From a checkpoint of a small self-supervised image encoder: 15.4 epochs.
Rows from block 5 of a small self-supervised image encoder, named by matrix and row number. Rows with one number belong to one neuron. Each number is 128 + 24 x the weight over its row's rms, rounded and kept within 0 to 255. All counts start at 0. Numbers have three digits each.
After each neuron's rows are labels from the 100 images, of 14848, where the neuron reaches its largest size: "strongest on" is what is common among them. Only what is clearly more common there than usual is listed. The data: photos with spoken descriptions (Open Images, Localized Narratives).
# gate: MLP gate (model.blocks.5.mlp.gate.weight, 512x192), inputs 0-63
# fc1: MLP up (model.blocks.5.mlp.fc1.weight, 512x192), inputs 0-63
# fc2: MLP down (model.blocks.5.mlp.fc2.weight, 192x512, transposed), outputs 0-63

gate.194:113128128128131119128126097128128116128085141128136112159128101128119128128171132131128111107155109128128106151128128110123111168100135128184179156142119128088123125128119128143081128174137144
fc1.194:151075128128128128123191087137193105184080151127115161122138156102148125079114128122119097134135128135128164129079080171125105127134128124128124159140111136138128075143128108097097091146153137
fc2.194:187129176137134123074199122142169123149113129101128134087173124118143106150112133117120128080136175165128123125129066119155128128128141113122118153116088128137143135139106126128149128149129187
strongest on: text has "table"

gate.494:105128117147189154111120176128128126147128128108159128128128128099144128128168112101100157106083144093163128158115079133121138128152153093115128128113140113128128146122115128150147109128134115
fc1.494:138100127121115154104101156128128152153128154133149091105128184128100128109128164128140180114066154154128152094068128128153128128133128095130128096128139127128114105128137162159128128110128139
fc2.494:097086128128099186146137161122128151128128117128145128127112128171168128128128128140183185151116106128153161194116101128128128128114128106128172128128128125154140105132128149167123085117128090
strongest on: text has "water"

gate.103:128128128195128128128128086160128133128128128133157128128128158123122128111128074128101128169166129104128155135121129097206120161128120128128138149144088128183128125154128150132151104159159122
fc1.103:128116162046156122175128128128128128128153088176128195102137110128108205115127128160128100163128136132122128128143146170128128128186174128161128123128170128093128167128153128110128125049128129
fc2.103:128089128128128128128133128128128150128128128138128128156128145128098128108217128101091128142128109145023095128128153150128140128092128128135128128127128157128107128154128128128134128128089129
strongest on: text has "wall"

gate.396:162196172132181110139103128102175088094130112130142111075142133131128101128128110149145107128141077086128160127154142165144115128118128106129132141128145135114084182093128113124128147119091158
fc1.396:128086160128134158128128128128149177089092110128170128132155158117128098128128128202156127127138087128128132132114138143097128128114184149088150154128128128143186116091135145120128104120122128
fc2.396:120100132187128135154107128143134133087105146104087123127082113139136049128152152119128111132156115147143140131183117151180109160109128105128128161095132125104114071091100128120114149129123104
strongest on: text has "grass"

gate.31:128128147138123128146136128128131174128066085144144085148150126114122128169139118152128128128128110128128128152142170095111094142112128128128160096128113135128156113128091151128091142177139128
fc1.31:128152111128128177144165115147128153128111145132128128128156091137179105193134135132169140128128117123128128128138098123128128179105128086128142111166128128110168128121154141117113128119133162
fc2.31:112107128154147169138106128095146119124117128133131128104147085128149144128133139106143128083171073135192128128128137116143096110095107125096150124128166113092146155093176144120124061151131144
strongest on: text has "buildings"

gate.412:183134103128128140094130161126128128128097163123126128128163128155124096144128128121128132142107171128134128103128135110125135128086113065128172115125132128130128119128101098128149115121121128
fc1.412:095140128128128128128114140128118139127128103128128154152164184121089128118128041128141128128128133121112108128129195128171198128128102132147098093166125131128128137117109125128089123128156102
fc2.412:073148086142139128128126127081128125129128152128128132128153204105120128094127074121124154161131128100128126138081157080157128146128128128103089086154128123129139131149135127128109128140179162
strongest on: text has "wall"

gate.334:128128161128195161128128128128131128128128188130178133128159176128125122128128121090128097128128128105116107119128128128128109127128135198144142128128104080120157128167125128150128128066133121
fc1.334:124128128128128099128128151128153199128101128141128128128167128162128162128128011083128128104128128128128161128128128161116128128143128128122185131135128128112123099128127128128100128128167128
fc2.334:128138140152167092155128128128128128128113165107126128128191131122153128128128044070128128128141150128200094125128128128128126165128128137119117125128126128128126086153157128128132128128138109
strongest on: text has "lights"

gate.83:137161123142128132126135122122166101128109128104128160119176128095128123127128169109166110169083111085172069128128070128128125177095150169133128118141168104111128128128133092128159125153128117
fc1.83:052090123134128123160128131143128134125130117128148066128109116128172130148128128140128106101148107128108167128170148121128149116128126128133128128122128128128128108136140146139127127094151148
fc2.83:118094101128128128128156128135153130141140147122155184128136129126128117082166105124095136137150129115104128132128157095128124133165145088095128101080104119128113128161116081122160099140122142
strongest on: text has "trees"; text has "sky"

gate.169:182128127138128089119128119128206171123152118141141128128169128162195128128168128120128113156128128120144135109128128178133145089129076128128072128128087159128134106144128128128096134128128128
fc1.169:085186108117099149129097128125132085128128128128128128136128128128077128122137095128091168128178111113134090128128128133096188128162138128160199128132110108128128128074125134129128128128128157
fc2.169:128095159106128145144086160071069128109117155122128128144127128122128129128130176129128110158126128118128137108128128128140128118163112096148128156093128093133142177140129180128106096128156135
strongest on: text has "road"

gate.458:081082122088074167149101112120128128118128154155145132128128138128128128128147091102149128138145080092119153101106111111142128138116128128128128128144128083128160133101128128103128182161127171
fc1.458:144136148096129129103167128141155128128108117102064128078128107143128141131108168065128142143128128149040177077128128128128128113137142139103128094137127141088122104128135128160077128085119128
fc2.458:102117128144135110128128180128114147121124098100136165151123098128091139121123185105128076099114155132095156127163080128128128128161128096166164128139131128136117142137115095077114145153132130
strongest on: text has "lights"

gate.357:161144096128144128128128108153132103128103073137128128128109104084128176111128081128120157086128122128186128212107128128128128128131145096141145128135106128099153128127128128114128117128109128
fc1.357:115128109128128092128135128139144119204136128131121128128128148118151127110128128128094128130133135128128128140170114128139128148095149113175128115120128079099118128155110164111122103134166099
fc2.357:134090137120144128128158128127129159108134148152128172128159116165180163111128128093140148167130129133128104076102122132129128128147120113087128127115128165101104158131112128092128128150128128
strongest on: text has "wall"; text has "table"

gate.502:128128128128169118128127128128125117128066151113174170128108128128128128129136137131128123151139137100128128128137116138136145141045160111128128126179110128096128128192133094098157146182092128
fc1.502:128164171128135141148101165076088128107128128136131128097165090128132116128121121153128128149155127130153116104109187128158128128148183119119124139162128120096097149131097096128142128107108117
fc2.502:153128142099090083128128121180170119169116104135168117143146113138100120174150124112108107119119137152099128185145125088097119079104157128145145128080128093148137121128164171102128105129128105
strongest on: text has "wall"; text has "woman"

gate.329:138157194092101119101114152176146117140130130060128130129166079120152096153139144128150128127148114106128128128128125126137095128123167128130161128153139172090162128130128141128109098110175128
fc1.329:130148161104128113140128176126128128093132176085128171128193119128128116128128110123123143132115082119137083125140117135119128193128128054147128128128157128128128128120181128137128083128155125
fc2.329:160158132128121158147144158156128147028114128128123131128140125145089119172139092139096128155131102126130199103130117086180131128128128102164119107128155182135153071114128128093147147096127104
strongest on: text has "text"

gate.498:128165102128163128128148082128128117173117156128068128102157128122122128127128083128128128139128055125104124148102128117147128099183204128128128131121155139157109165110115128159122135147081128
fc1.498:114172105128092087128110128122131096144128141128123114091094163152126139154098187095153105128104088103183076093126128075171068159128151122128128121128128138187121128192131089115123141128137127
fc2.498:135064115117104119149121124140128105128148159063128128134148178170116152117083128141130128149123141115155128110082202130123125075147119062128140128155133110136128128144128128156103121143128148
strongest on: text has "trees"; text has "sky"; text has "grass"; text has "plants"

gate.480:128149099169141156128133088166124094128104117119103145182163128128137128095158102121128162104128117087146146128123145146128150160153109108146122128188128128128128084159156159087128134154074108
fc1.480:152171128099133128120153146114168086109164147128123108128142139111095156126171114128091128170123128158107113128137093120147111082128128150123125105099128118142124157155089159090067128125129114
fc2.480:126192128101097135136128125103115126128128128134142173136128081146092091146128136108145110101078111146128180104128166079094129136129128124148128127128145128141094128137128106131133124147128140
strongest on: text has "wall"

gate.35:128166115155091114128128128128151127153128105138139091135196128183161151130172143114147128127160119147150076170115153128128122154128128101124119164128066135110165132128144203104127102192128114
fc1.35:128103128123135199137068128175171132128147112136128172162105079102087128109124112138128136150143089128147149085150128161114128128150165118178135128119121079157075183114072170128128113092142128
fc2.35:102090129128097150179095106119141128135117075168151128120117137072139156149153144131120089126175096127127126128162128148128128118128172128127091110111097082127182124130135170117121129131132128
strongest on: text has "text"

gate.510:134128100128176109166110113079099089152107149128128141092114147075097128102138128123128157129124128128150116162111128135157112128124154150102128119136128113096066106150128131128119128090075128
fc1.510:057152134101150136089125139109128128157128146128128128128128152120111155113128119128143128133128128138128117128128108069085153135128168128120082128128128102180128147135111173132128139136123147
fc2.510:092161131098130128157150128128114124128127128124143111107075114115075125155128132162125105124109128112126130128128065125106084136120138142088132128141088119068143114068128156118155146137134102
strongest on: text has "trees"; text has "sky"; text has "grass"

gate.305:158158140128128158115092144141120128128176101124128128128115103124090128115098134113119128133078128115128128128116187138128096111133128143084107128151198128152133105128128143139128128115149128
fc1.305:128188162128162171129128128128120149131140078179149124130122149128127124128105103131107130126128054168179151127120130132112105098128082133096128102128119128128125128106112128128128099096176128
fc2.305:139093076133151118170128045141128132151133113128148136095142100094143136094111128126139136128148121112128133109082115111128128127128139155128135074136115149124163146159194109150168145144100163
strongest on: text has "trees"; text has "plants"

gate.278:135128183116144150110125051114155128136128084148148177160160146093085161122123136128092128140128127085128194130155193061133128162109128128114093105126115115128092139128146128166156128155071175
fc1.278:155113144113128128106128125128150120132166103128080134099115103128105128126116122138128128128155087111123128157135130128144201171121128111161139087133163128130126154098123143122084109113158168
fc2.278:131092161146152136163104144157149111099155073128162139134138116148086133122092155080101136127163106157165128134128126128128128128150090106128158128128136129128103159103128127145172110133121099
strongest on: text has "building"

gate.27:128128128103128165128124111140109114095086128177165128128128128141128174128126128161128128128098139094181128128128128128128134128128128074138132161186128128196135128107119164123129129176128169
fc1.27:166128126128128061128149153143128106128128116128131128133128141128128130146142108110105128150128128150128123128133128128138128116070128128128128115056128128128128090124128128128128167065128128
fc2.27:112128096100134142128128093139128135093057151161128189116128103140128136101128128182128150128109131128136110128128128128095129134098073128128168148186128137182128067128129187128127128128111128
strongest on: text has "playing"

gate.129:145125128129170109075122098129075057137157130128074137112130081178100085128128154163115143100152148112131183120143154125128147121156099128128090146128165128112126134128108199132141124077164128
fc1.129:096138138116163137105103095109128121150170128121128128129184128128128126128119164128128153128122120101128241131134148128106155127128152171156128133138153136128122130128128176128148107112158128
fc2.129:124128136093128118166126089148131130133110105131128128143147097106115128125128128096128127128133166084132175062111128115160102099127128148143128134161159100128101165128150128124158122128153151
strongest on: text has "color"

gate.279:128128116107127100170066143122128119142094128131180146139059128147128128128148162128128127151153153149128118128107106080128165094094099128115128128128128128128207128128133128128112128128118113
fc1.279:075054128117128128128121128128128128133128128128128136112128128101128108110128119145128128151095157174162139128127128128128171128098088158190128115128128128118128128128128128128128128128128150
fc2.279:128128128132118128128186132128128128111128109053090117128165156128128128128137069128113128107062124107054126128120128128179128128122128128120128107110137128128128137147145128128128086128128128
strongest on: text has "wall"; text has "left"

gate.404:128117105061138128132128100135105071119136112137128128166128128128158123106105109146140128097102153101141128128161109181139097149100128144104109075128106094087078059126157126119136109172154115
fc1.404:122119128128120148154105109130063128163068164095128122137180132128109109197142137103144121147178128133148181139156124128158119123194161128120158128128128156167122123108121137142154082118129105
fc2.404:124141127128128101150130141209080128120115150145128103095134128163081122177101117128128128174106136089138193103128128130088135145161128106131110128127146138131111155147092094148109128165093128
strongest on: text has "holding"

gate.283:194077116123105103170127154135130128128152123166138163137128142090113113121172129147104171143165128148110111128161132128138128092093130145119102126147121128132122128112170133128131098145128140
fc1.283:143186169133120128128150177134165089128157078129130143103128137134128155114091121126145128130133128138138154130145146061122134128163127128128128124128129183094128135128107128134114098127153109
fc2.283:128149089100073153121135121128084098128122138128159127130088115139111171132203137127128094119129128168157124104123160115178089145149128146108128124099154151136105128086094147128128105165110123
strongest on: text has "buildings"

gate.290:128128104128128154128142123148126128124122128120122075137095102138124109128113115121131134089102107160166117096127147113153161148128103096146158111129137128118128132120088128075080078128134089
fc1.290:128138128128088089145159115127081177138144128159141128145131139073155106169128128138132063128110131086128128128146153128104092128128139139166128128128128129120060136128167171134121136188128164
fc2.290:128128125077107088115178089133097176143125154176112128108124086132089128186088127171117111112142130093102149137114128163144140184173135153179128153145069101126090110129127145134138128119098126
strongest on: text has "wall"; text has "table"

gate.207:128190162111128135128143128128128126128152128209128128128128128145128128147097159128128128134128128128144092128128128128128061128128195128069128128113128165128101128128109148128128126131128128
fc1.207:128128096128128128140162128128128128128128128128128092128128128095128128189103151110128128112128134128055157128128122058128128128128128128178140206155128128123128128128140128132096128145128103
fc2.207:128133128140128128099128128128190128128138189140109099127087092109128165169128128128128091117128154113128167142128164074132140119105128129064127208128128128128070142143128162138128128133128137
strongest on: text has "building"

gate.168:128081128091105128169178092109066128128128108109128106128077128138128152089050119134128134164127128128144128158128185112141108128102083179154095128108139128087143128100149163141112108128116133
fc1.168:132128128110116134106128128173138144123151128108133123148133103131141128109128128104080128128115066128128128128128128095128139128180159119093122103128131185128119128128128125128128128128154121
fc2.168:128128128128145128165128124128128170128129128128128126128138136128128180147024128128174128128128128058128128113112178128077061128141110155105128128195128128128114128128128171119128128128128128
strongest on: text has "holding"

gate.229:154128115097128146158124139159157115128126136128149178078097138154092124128143188128167128128107154128128108128128135128120128106128174104176097101119091183112076165128097126128128133112128121
fc1.229:172126082126128085149127144101115091128128093158128122148146155112137097104147120098128120128128128127131143103141158126128152067128154105164164128111133143156144100117081128128125113063118128
fc2.229:128132128128147116104121153146128148126128148126084120165082179141139132102106154129108113108146139111153111128065119137130140120128140128089134177128122140148128167119132128114090118161149100
strongest on: text has "sky"; text has "trees"; text has "plants"

gate.415:099109128202128105081138128128126128123144172102121128123134111172149128139128134128148170128092115128126173099128150128126111128082100195109154128113129149123128121128107128111163128130133113
fc1.415:131143114136173130120128160162069117128174157103138152136164106125133137161128128128143128119139092113119128128131102124128108139150128105128174130128155128128106133097128100158126156120128144
fc2.415:135146161105128096128148145094128176128128120156125096082114122129128120080075129133054128107126143124115139117071148122133128091103154150141088136128134124132157170128145102115095128126164128
strongest on: text has "woman"

gate.132:166084143156128128104178128133137113128145100102144129126132151088108130158138128150139142157116088094136085136128147128137143192128132104122134128128097111166135149149097091122128128128143124
fc1.132:128128122156128122104169128128108150157116128134128128142203153127166134160158208131166088140135128129093142144150147128117122147117102129079147128109128128130108128158135159095172157128116113
fc2.132:159122107183128089142129174147154134128126128073123172143146132164144117130161160141135177105144104149097128124093128128159159100127157092078149131116139143143119141128146128143144110128132135
strongest on: text has "building"

gate.397:103115117106128127131067134127128120150141099082106128136170171134154147128129167110096128128118088128145128128142119128142122127113144128099160153107133128127128054155089132120099128140094121
fc1.397:118154128023132122128072120126128142128103106125153079140114125128136164110128179128128141128128118133144117128129185114105128174108161162094121128124154127122148133180128128128151142128130128
fc2.397:128116128130131106158086095135170098133128141131192116129128141128163148130159110093124109117137146098140149128076160088158134128128151128105132112094128144180079128142082111128088098128128071
strongest on: text has "holding"

gate.416:119128105105159130107147140137126173170100128112089168128115129142159101139161128132128128118128123128128128146162091128145128126126112166128128135128128128105170170128090126120119085121128128
fc1.416:162176187118119128128164128158128128078128113128122176128088128166106155128164128102091096115151128151128114128081162128177128103095128150145170171128136128128149128160128162128128118157128093
fc2.416:123123090059132124098112128122120141157108166132100107170132093091147115093136096128128136128191122157168124111147103123128128083123128162197182128102121128107113123116077128109154134102128107
strongest on: text has "sky"

gate.335:128128190111165128128128128104128128131113128159114137093128114128128205128174128106128128161128112128114104135128128128110128080128161171128044088152124128150128128144128128128101119105077154
fc1.335:103128128134171163094143164128128156161095128128128128115128128128128128128128128128128096128110128041128128128128128128128138179082147178116128087158130128216128128132165140128128128128103162
fc2.335:128143128121128128128128170128120168128158128128127081122150125096111115154123139093143092161144128128128178110128102128128163170147103128128128127146128128094160128130163076128128090092139195
strongest on: text has "standing"; text has "people"; text has "sitting"

gate.457:128115159128113128099138087128119128173098156128151118172152128092163126067128128144128128128117125109155145133128128104128093145128128145128128128184185132094128123129207124109128086128128128
fc1.457:128126128128128128128128116128128142154116128088128128145128123128128128128077068159132128128113128150128126128122128059128128119144116151187128128128162125139150117136151081165128081128180097
fc2.457:139135108143128142128167128128158147119135097095095130102086126128057099113102128181102097143079108093128174123142113143128128108128140128138110128166085128128160156132122089145097150159129165
strongest on: text has "lights"

gate.422:128128128163128128126113098128128128128128087128115128128087118137117162172127123179126123134116115094128105128137136094116121128094119128077114117128128152103093128128128159128145141136136162
fc1.422:100116128155128118141100160128128128128128128128128128170110128156110130182100128128165150128064128098128128128128129160128118128128128117128164128128078163128051148109128176148128128198153128
fc2.422:078128098118128128113132128153128113122135128111120128128128128113149128090083115109128128072128162180101115128145128113128132128161096128163152119126128134150117128136127128057087101169102117
strongest on: text has "man"

gate.220:164079135162128105152143128128102120164161155142163092135134128128128147103104113128106149128148128113103159128150089104087117128163128128158163105095153128102128128156140180128128113145128107
fc1.220:138098128151123105120116172128130128128128128118183103128128146128128128092115111128157128128120096128128134128125128121144098141167156103128111128128128128162166115113097107146128135128150161
fc2.220:128142128110128128128128156128106109128128128128161138128128184128128097128128128128128128098128128128128128128070162128082106175194128128128128128128176128169197125152121128165128169127128073
strongest on: text has "buildings"

gate.110:128128128112128081103128116163096128166128128128128128122128128144128131128128155101128087138134128179128124128133128128116127154185122128128128129128128129129101128109128171128128118128128128
fc1.110:128128128119115128128172106189093128117136180137128128107128124123128128129141159138128128152151149128128088076128078128141128127166128166128128184128128128064130109128135128128128128128175109
fc2.110:090155128128087128128128066153128128122128128136099137128128143128100154128105128154128128142175107128144140128179128161128128110096090128128128177128101128128068128128136200160128128156128077
strongest on: text has "plants"

gate.144:128128120090080128128112091128109128169113110128112116128129128128147103128179183102126119073110128140129178128157136128128095128129141128165166165144117107130128110133083122107166087124143113
fc1.144:128138158136106143128131132146147145167084127128135128132112129146128132128163128158128114108090132128124107171128114140117089156138128143099128128128147128099111128131111135128127153148128101
fc2.144:128081132128137128111107121128123128073170116140128128110135103070127138101097128099118184166169122094119128139111143107123163142112104158154147117137102114178094080128139128100131135128112119
strongest on: text has "sitting"

gate.33:128103174118156143128136105123142126128128130110102168107135100146149106128104120128140156137128128137134128128101151087128167128091133090128096128172128128159158173180146119128131160128101096
fc1.33:100146129080161152103128166127089117095116123100107094098121133115128160154121133158128089063128128080158091081134096115149104122087128152109173128128152162128121105079116128139116061131163147
fc2.33:128139121160175152113113132118111175106124123137122131126128128096132166129122138120115128121194128139093098118103088162131107138178086131097150119095128126108128109101157135166146120078100165
strongest on: text has "dark"; text has "black"

gate.289:128137118173143128111098166128152097127094139128128125124128136086128137103126160128125190139128108092128105120128080128161128140099149128122132128133155112136117106066153128154120158102128125
fc1.289:124110128153135112153134038112092156128158106119109111110155128166125123166170103128112093128116120175129134171136109121128137115145126104157153101123089167145134174142115220092150084142114138
fc2.289:117096128101098148127125143139119149152131128128148139115101128166111193133166128148065127112179156108134169100128149112053112142146129157128130137122125137157127126143164131110146060157138138
strongest on: text has "grass"

gate.179:119129056128128127129133128128128143128126128130143095134135116128128152130139128160153128093137103110117149141173096128084101146072128178168128111128160139105112093128128110128127142124128167
fc1.179:128088128136128098128128115147128147126073115128085182152128115126113140146149128158113128166128128095131092144157121083133141128137133111094128135122151117102075116101141128132120145125128128
fc2.179:157130120154135108115137128091101121120139157081144090114122071106158089129126128128136190124128144150108145115166128176168108128088110123136125086170136107104170172111162110162112128132128140
strongest on: text has "people"; text has "sitting"; text has "group"; text has "lights"

gate.445:128176206183088128128173151104143128128128128128110171159159098103128141128165195142159128128128128144142128128174145115156128128071128116128128114128128127167128106128144128092153128125148128
fc1.445:107095086076130105128091138128114171136090104127128111106086128128124128126128128111081128126125141128104128126151128128114139128097128151128114131075157095064103114128128128174128157128157113
fc2.445:133195128110120127128164128146128196128128128148077076087128128140139128145076128128128128128128121128128128103120104055132181128125048128137128186121128128099143214168128128163128128128128128
strongest on: text has "people"

gate.370:163091151101162118128109114128146077128123128142105128081154089137137134128179107127128128065164118123136174154148111145143128102120160136128122128155120127092128095169150128140128177099164165
fc1.370:152098097128171128146165171128093113078127101128113128103131128128111112128102149125094130085128176128128178124181114140128135184074107103201136126124125082128139121128113128165128128161113128
fc2.370:118114132128147128121110171128129089181128112131168128108113085123162083112132098143118104143136150108106091107144121147109057154093128152128126117128125082094090155128123128173128132131168098
strongest on: text has "standing"; text has "wall"; text has "holding"

gate.227:102128087074136128171128128188128105128102128128120125128128144128122128170128116118103128118065136137100152080142078128128097128128118128128128128087128163109089128128128162128127128198128128
fc1.227:128132200120132128082128128081128128162181128128128128107132155128128174128128133128131115153153128128100145128092191213128128128122128118165140128163128136132120187110128163117141114108128135
fc2.227:128128128152128128106128128128159138087139128160077154128096108128128148154128128139128128127140155148128145128128128128119108128128069128081119128128128135097154106117128128128152128086091128
strongest on: text has "color"

gate.247:128104151159126128168149191104162107128166128125128128101128128128128128128128128128152128128128128089177128151128147114108128102128128116128110102154095128128148115173142128131163084052128128
fc1.247:130139124115129128122144145128120128085116128144082128128140128146128058096128083067128167089128078052128128181180127131140093128117144128128128128177100120146192071128128128128128128128128128
fc2.247:128128128128151127128128128064110098217128147128128121146128128110087178128128128128116111203083160086128128128128151123128128143094164147128095128154073128081100158147128128128145134051102128
strongest on: text has "plants"