A small self-supervised image encoder, trained from scratch: 6100 steps, batches of 256.
Rows from block 2 of a small self-supervised image encoder, named by matrix and row number. Rows with one number belong to one neuron. Each number is 128 + 32 x the weight over its row's rms, rounded and kept within 0 to 255. All counts start at 0. Numbers have three digits each. After the name is the row's rms in percent of the matrix's.
After each neuron's rows are labels from the 100 images, of 14848, where the neuron reaches its largest size: "responds to" is what is common among them; "patch colour" is the nearest of a few named colours to the mean colour under the peak. Only what is clearly more common there than usual is listed. The data: photos with spoken descriptions (Open Images, Localized Narratives). In brackets: how many of the 100, against the usual share in percent.
# gate: MLP gate (model.blocks.2.mlp.gate.weight, 256x96), inputs 0-95
# fc1: MLP up (model.blocks.2.mlp.fc1.weight, 256x96), inputs 0-95
# fc2: MLP down (model.blocks.2.mlp.fc2.weight, 96x256, transposed), outputs 0-95

gate.225 009:128150146101096128162137153182159202062116107128063114116128110168144128146107139105128128105132128128148160186123114102165155128080117108182128165128058128151144177208128163100089183151146090075076128128128128150105175165164093128182140103128128135087132063128118102110134128060176147169
fc1.225 012:128135111044172165115141128182160180180128128134128213113163177128173051120134164158109158166053106160135127128156128128177102149109153138094128128135128098135128131100098152120128195098093171106135115128131139099128102159114107171180180162128070128128117084104156200128128108080153128109
fc2.225 008:128128128157128099053128162167128229128128110173037128120193128128128128128128079088128062128128128167098152128128181128155150127101147128128128093128047100128128128118083171081128238128128100128128128128041128114164128128128110174128128128128128128128120128202154160128126128128109128128
responds to: text has "trees" (69 vs 27.2); text has "sky" (60 vs 24.6); text has "plants" (27 vs 10.1)
patch colour: black (51 vs 15.2)

gate.195 082:143128111149124128138000070182101128100133128128153166070117045103184128095085128136048141128150137129149128162128149128128129128154160083138118151128188111074129129145128126161153183128115106128128128050107069128128107183074104102128168138110175128128106128136119143128128128129180128128
fc1.195 112:128128098128185128176098079158183128076126100128177128125128087125128122176128103128136169136128177120132137128107117128070200178174114131128137138121098076082135155159192120175120152157115129148152128042091088088071098159120128128062071124125149157143156116100128128108159060128134057112
fc2.195 121:097115109153112138127128122104131125148180128067185138181128079128085119153180128114122174067155175144148115117048095137128101128128113140137109107174128121129092029075197106064128100125132150128128121165140092109116147128194170097198091138139121209116148128180129128151106125128128139120
responds to: text has "lights" (28 vs 7.7)
patch colour: black (94 vs 15.2)

gate.125 087:101128170128087084128121128179138120151076082128145068153135136128094128123128118080142120160139084088176111151056053181128128125128128148060127098129050114128168128047164172083079128130128139106142114128090188128131158100128112128145128108128110128128073199128093107169158123144165128183
fc1.125 082:126134128128115133128128061161071140163073167179128155214145128142138119158107128109172128082188128098099128077157055110093168088135109143106128146177113111133128108128176132053099100234119149099103166123128144133099128059155130128146092128109102114145148090129140182128128099076128132136
fc2.125 128:128096176137174121044128174128113075119170101123082090171152151140146128126115102128128128117096140122095132133144132084128181062176128138101143100119162128144108117176112073157095128156159170128128119098167085146128175097125132138121128131029110087181207123161128212126125134112128128068
responds to: text has "sky" (61 vs 24.6); text has "water" (25 vs 7.6)
patch colour: pink (28 vs 9.6)

gate.204 100:172153093200173221078127128158128128118202117123101194138145104128119186128130094128128128128197086140128128146162128136128174140146128072128152134128128113128182128128166145060122092092128153185128128110196116128150082137128105155149155168104092139182119124128183145099128173173123186123
fc1.204 075:129128113128131203128086128088128181146113153130062173128082098114117170128137085128130143172128129147128104128147091128128183128104128131207193078114072072105128141120125049108148101095095156128106128128128150122112128148102114064128181128128198128118065128157128179128128128208126150067
fc2.204 105:206190080176124137128094128139130119142129141104091120176167129058128152160138121141128169177128121090085086146196189128086172128119128087128129150158183088137143103199139138128128128095145128132095096070170090106121127155077080177128111079128128095084144128114185143138164138139157109178
responds to: text has "dark" (25 vs 2.1)
patch colour: black (100 vs 15.2)

gate.74 104:128121157062062128131126128131128128117065109049128081127128083129128155128099124128113128130059122122149058107058032193128070118114128095128083082138108128122151107108128092139128128191181099133129061074128128128086128135131143128151111146128142079128115146151128128150135177104173095082
fc1.74 100:132154090081128153082128128118129109128200128107129156103128133181068128128184249140136179128097178128128072128128158105128088128130128128181164125162154128121087128128182138092091093126158128128128128158157133146170137091128198199229128141126128119128132128104135158174128136082136129128
fc2.74 141:107128106128128165175159146157172098110143155145152117105113105104073045128151156128150123052062198188152125125142172114171115167120120088137152079128093136109128147118079094188128094109188100119112119128108139173141127112167107141123179197094128150097071128188182113091129109128139153119
responds to: text has "trees" (55 vs 27.2)
patch colour: white (73 vs 6.9)

gate.199 085:128136128128128199093128114136140128081162059192128220128097137134070128086127080108031052128128128128170083158128128092128128128120118123113076106147128128128128116128113096150117173126035142128144152128141128203152151138128128128186140126125128141171128101128147129128135068128189083128
fc1.199 112:131075171128129059116198123190075105069162053130154145137171086154159095152194147128093097177128103144128128175128124086146140161109148104095118187113128128109125128164128174095128205128128104128127128150136128128135128137128070128050130128128064128128199176139128115167128111164128131144
fc2.199 141:129128078086082128128128117149106127115157128161116100084128081102144128128121099218105140089133179116142128136199153080068220158156134110061135193157128107128140128150098101108163109147143057128128080063135128110154159141098110128128128062172194120081172131135128128128139124161106128128
responds to: text has "white" (28 vs 11.6)
patch colour: white (100 vs 6.9)

gate.13 021:156128148128059128128128100092154128128156128120070128128150215115128128116090064142174128128133116128128193128090108186128167153177137095049204130147149128128229124178128115083108119128128083144128178128104166131128185168128166076128164131128057119112128117128128105096128158152128128126
fc1.13 039:128128128092063146128128140141128161128128128128183128068095128128144089128128087173128128128128135129127077166127112128128143128128104211128119128113128125169128128212135137139192143105128128115135128128019085170043128128167128144194094142045128181139128078077128082128143128128077092128
fc2.13 032:128077109128044128121104128128128130084245137226128128128128128128128128106111128128128128183128128128128128089110133128128128114128128113128128122128070128192128128128103043128128113128186132128107128173041088128084128128187087128238158128128178125134128117088128128159128128144136128128
responds to: text has "sky" (58 vs 24.6)
patch colour: grey (65 vs 33.1)

gate.231 106:138140154156097143098177078124134128172159128178074154166138128128070128083128127128124098151128083168144176169167096128128097149118019087128099059174128128099155100168128128075094128152128162128112140128099115181202188150128189147162128099063133107128124086154128109104128100111139128126
fc1.231 122:128071128128178123108128128128127083122128133103132090042128124109151131143128107156166172097134111112128175092141156157128128131191128160026160094088128150155074158088133189107147128128137113145073111084100216111128109137128095128175128119125139199128128128093128139221177147128113157138
fc2.231 108:134091195090160154090128164131153113128168116141128118095104127061163128117105075118133092153111128124142168087043068168213128128144187128113128163128151100162144128059110128126176128073087130166108100156112197137131121129167207129165171150165127128112128101121128161120128160150097127095
responds to: text has "white" (28 vs 11.6)
patch colour: white (45 vs 6.9)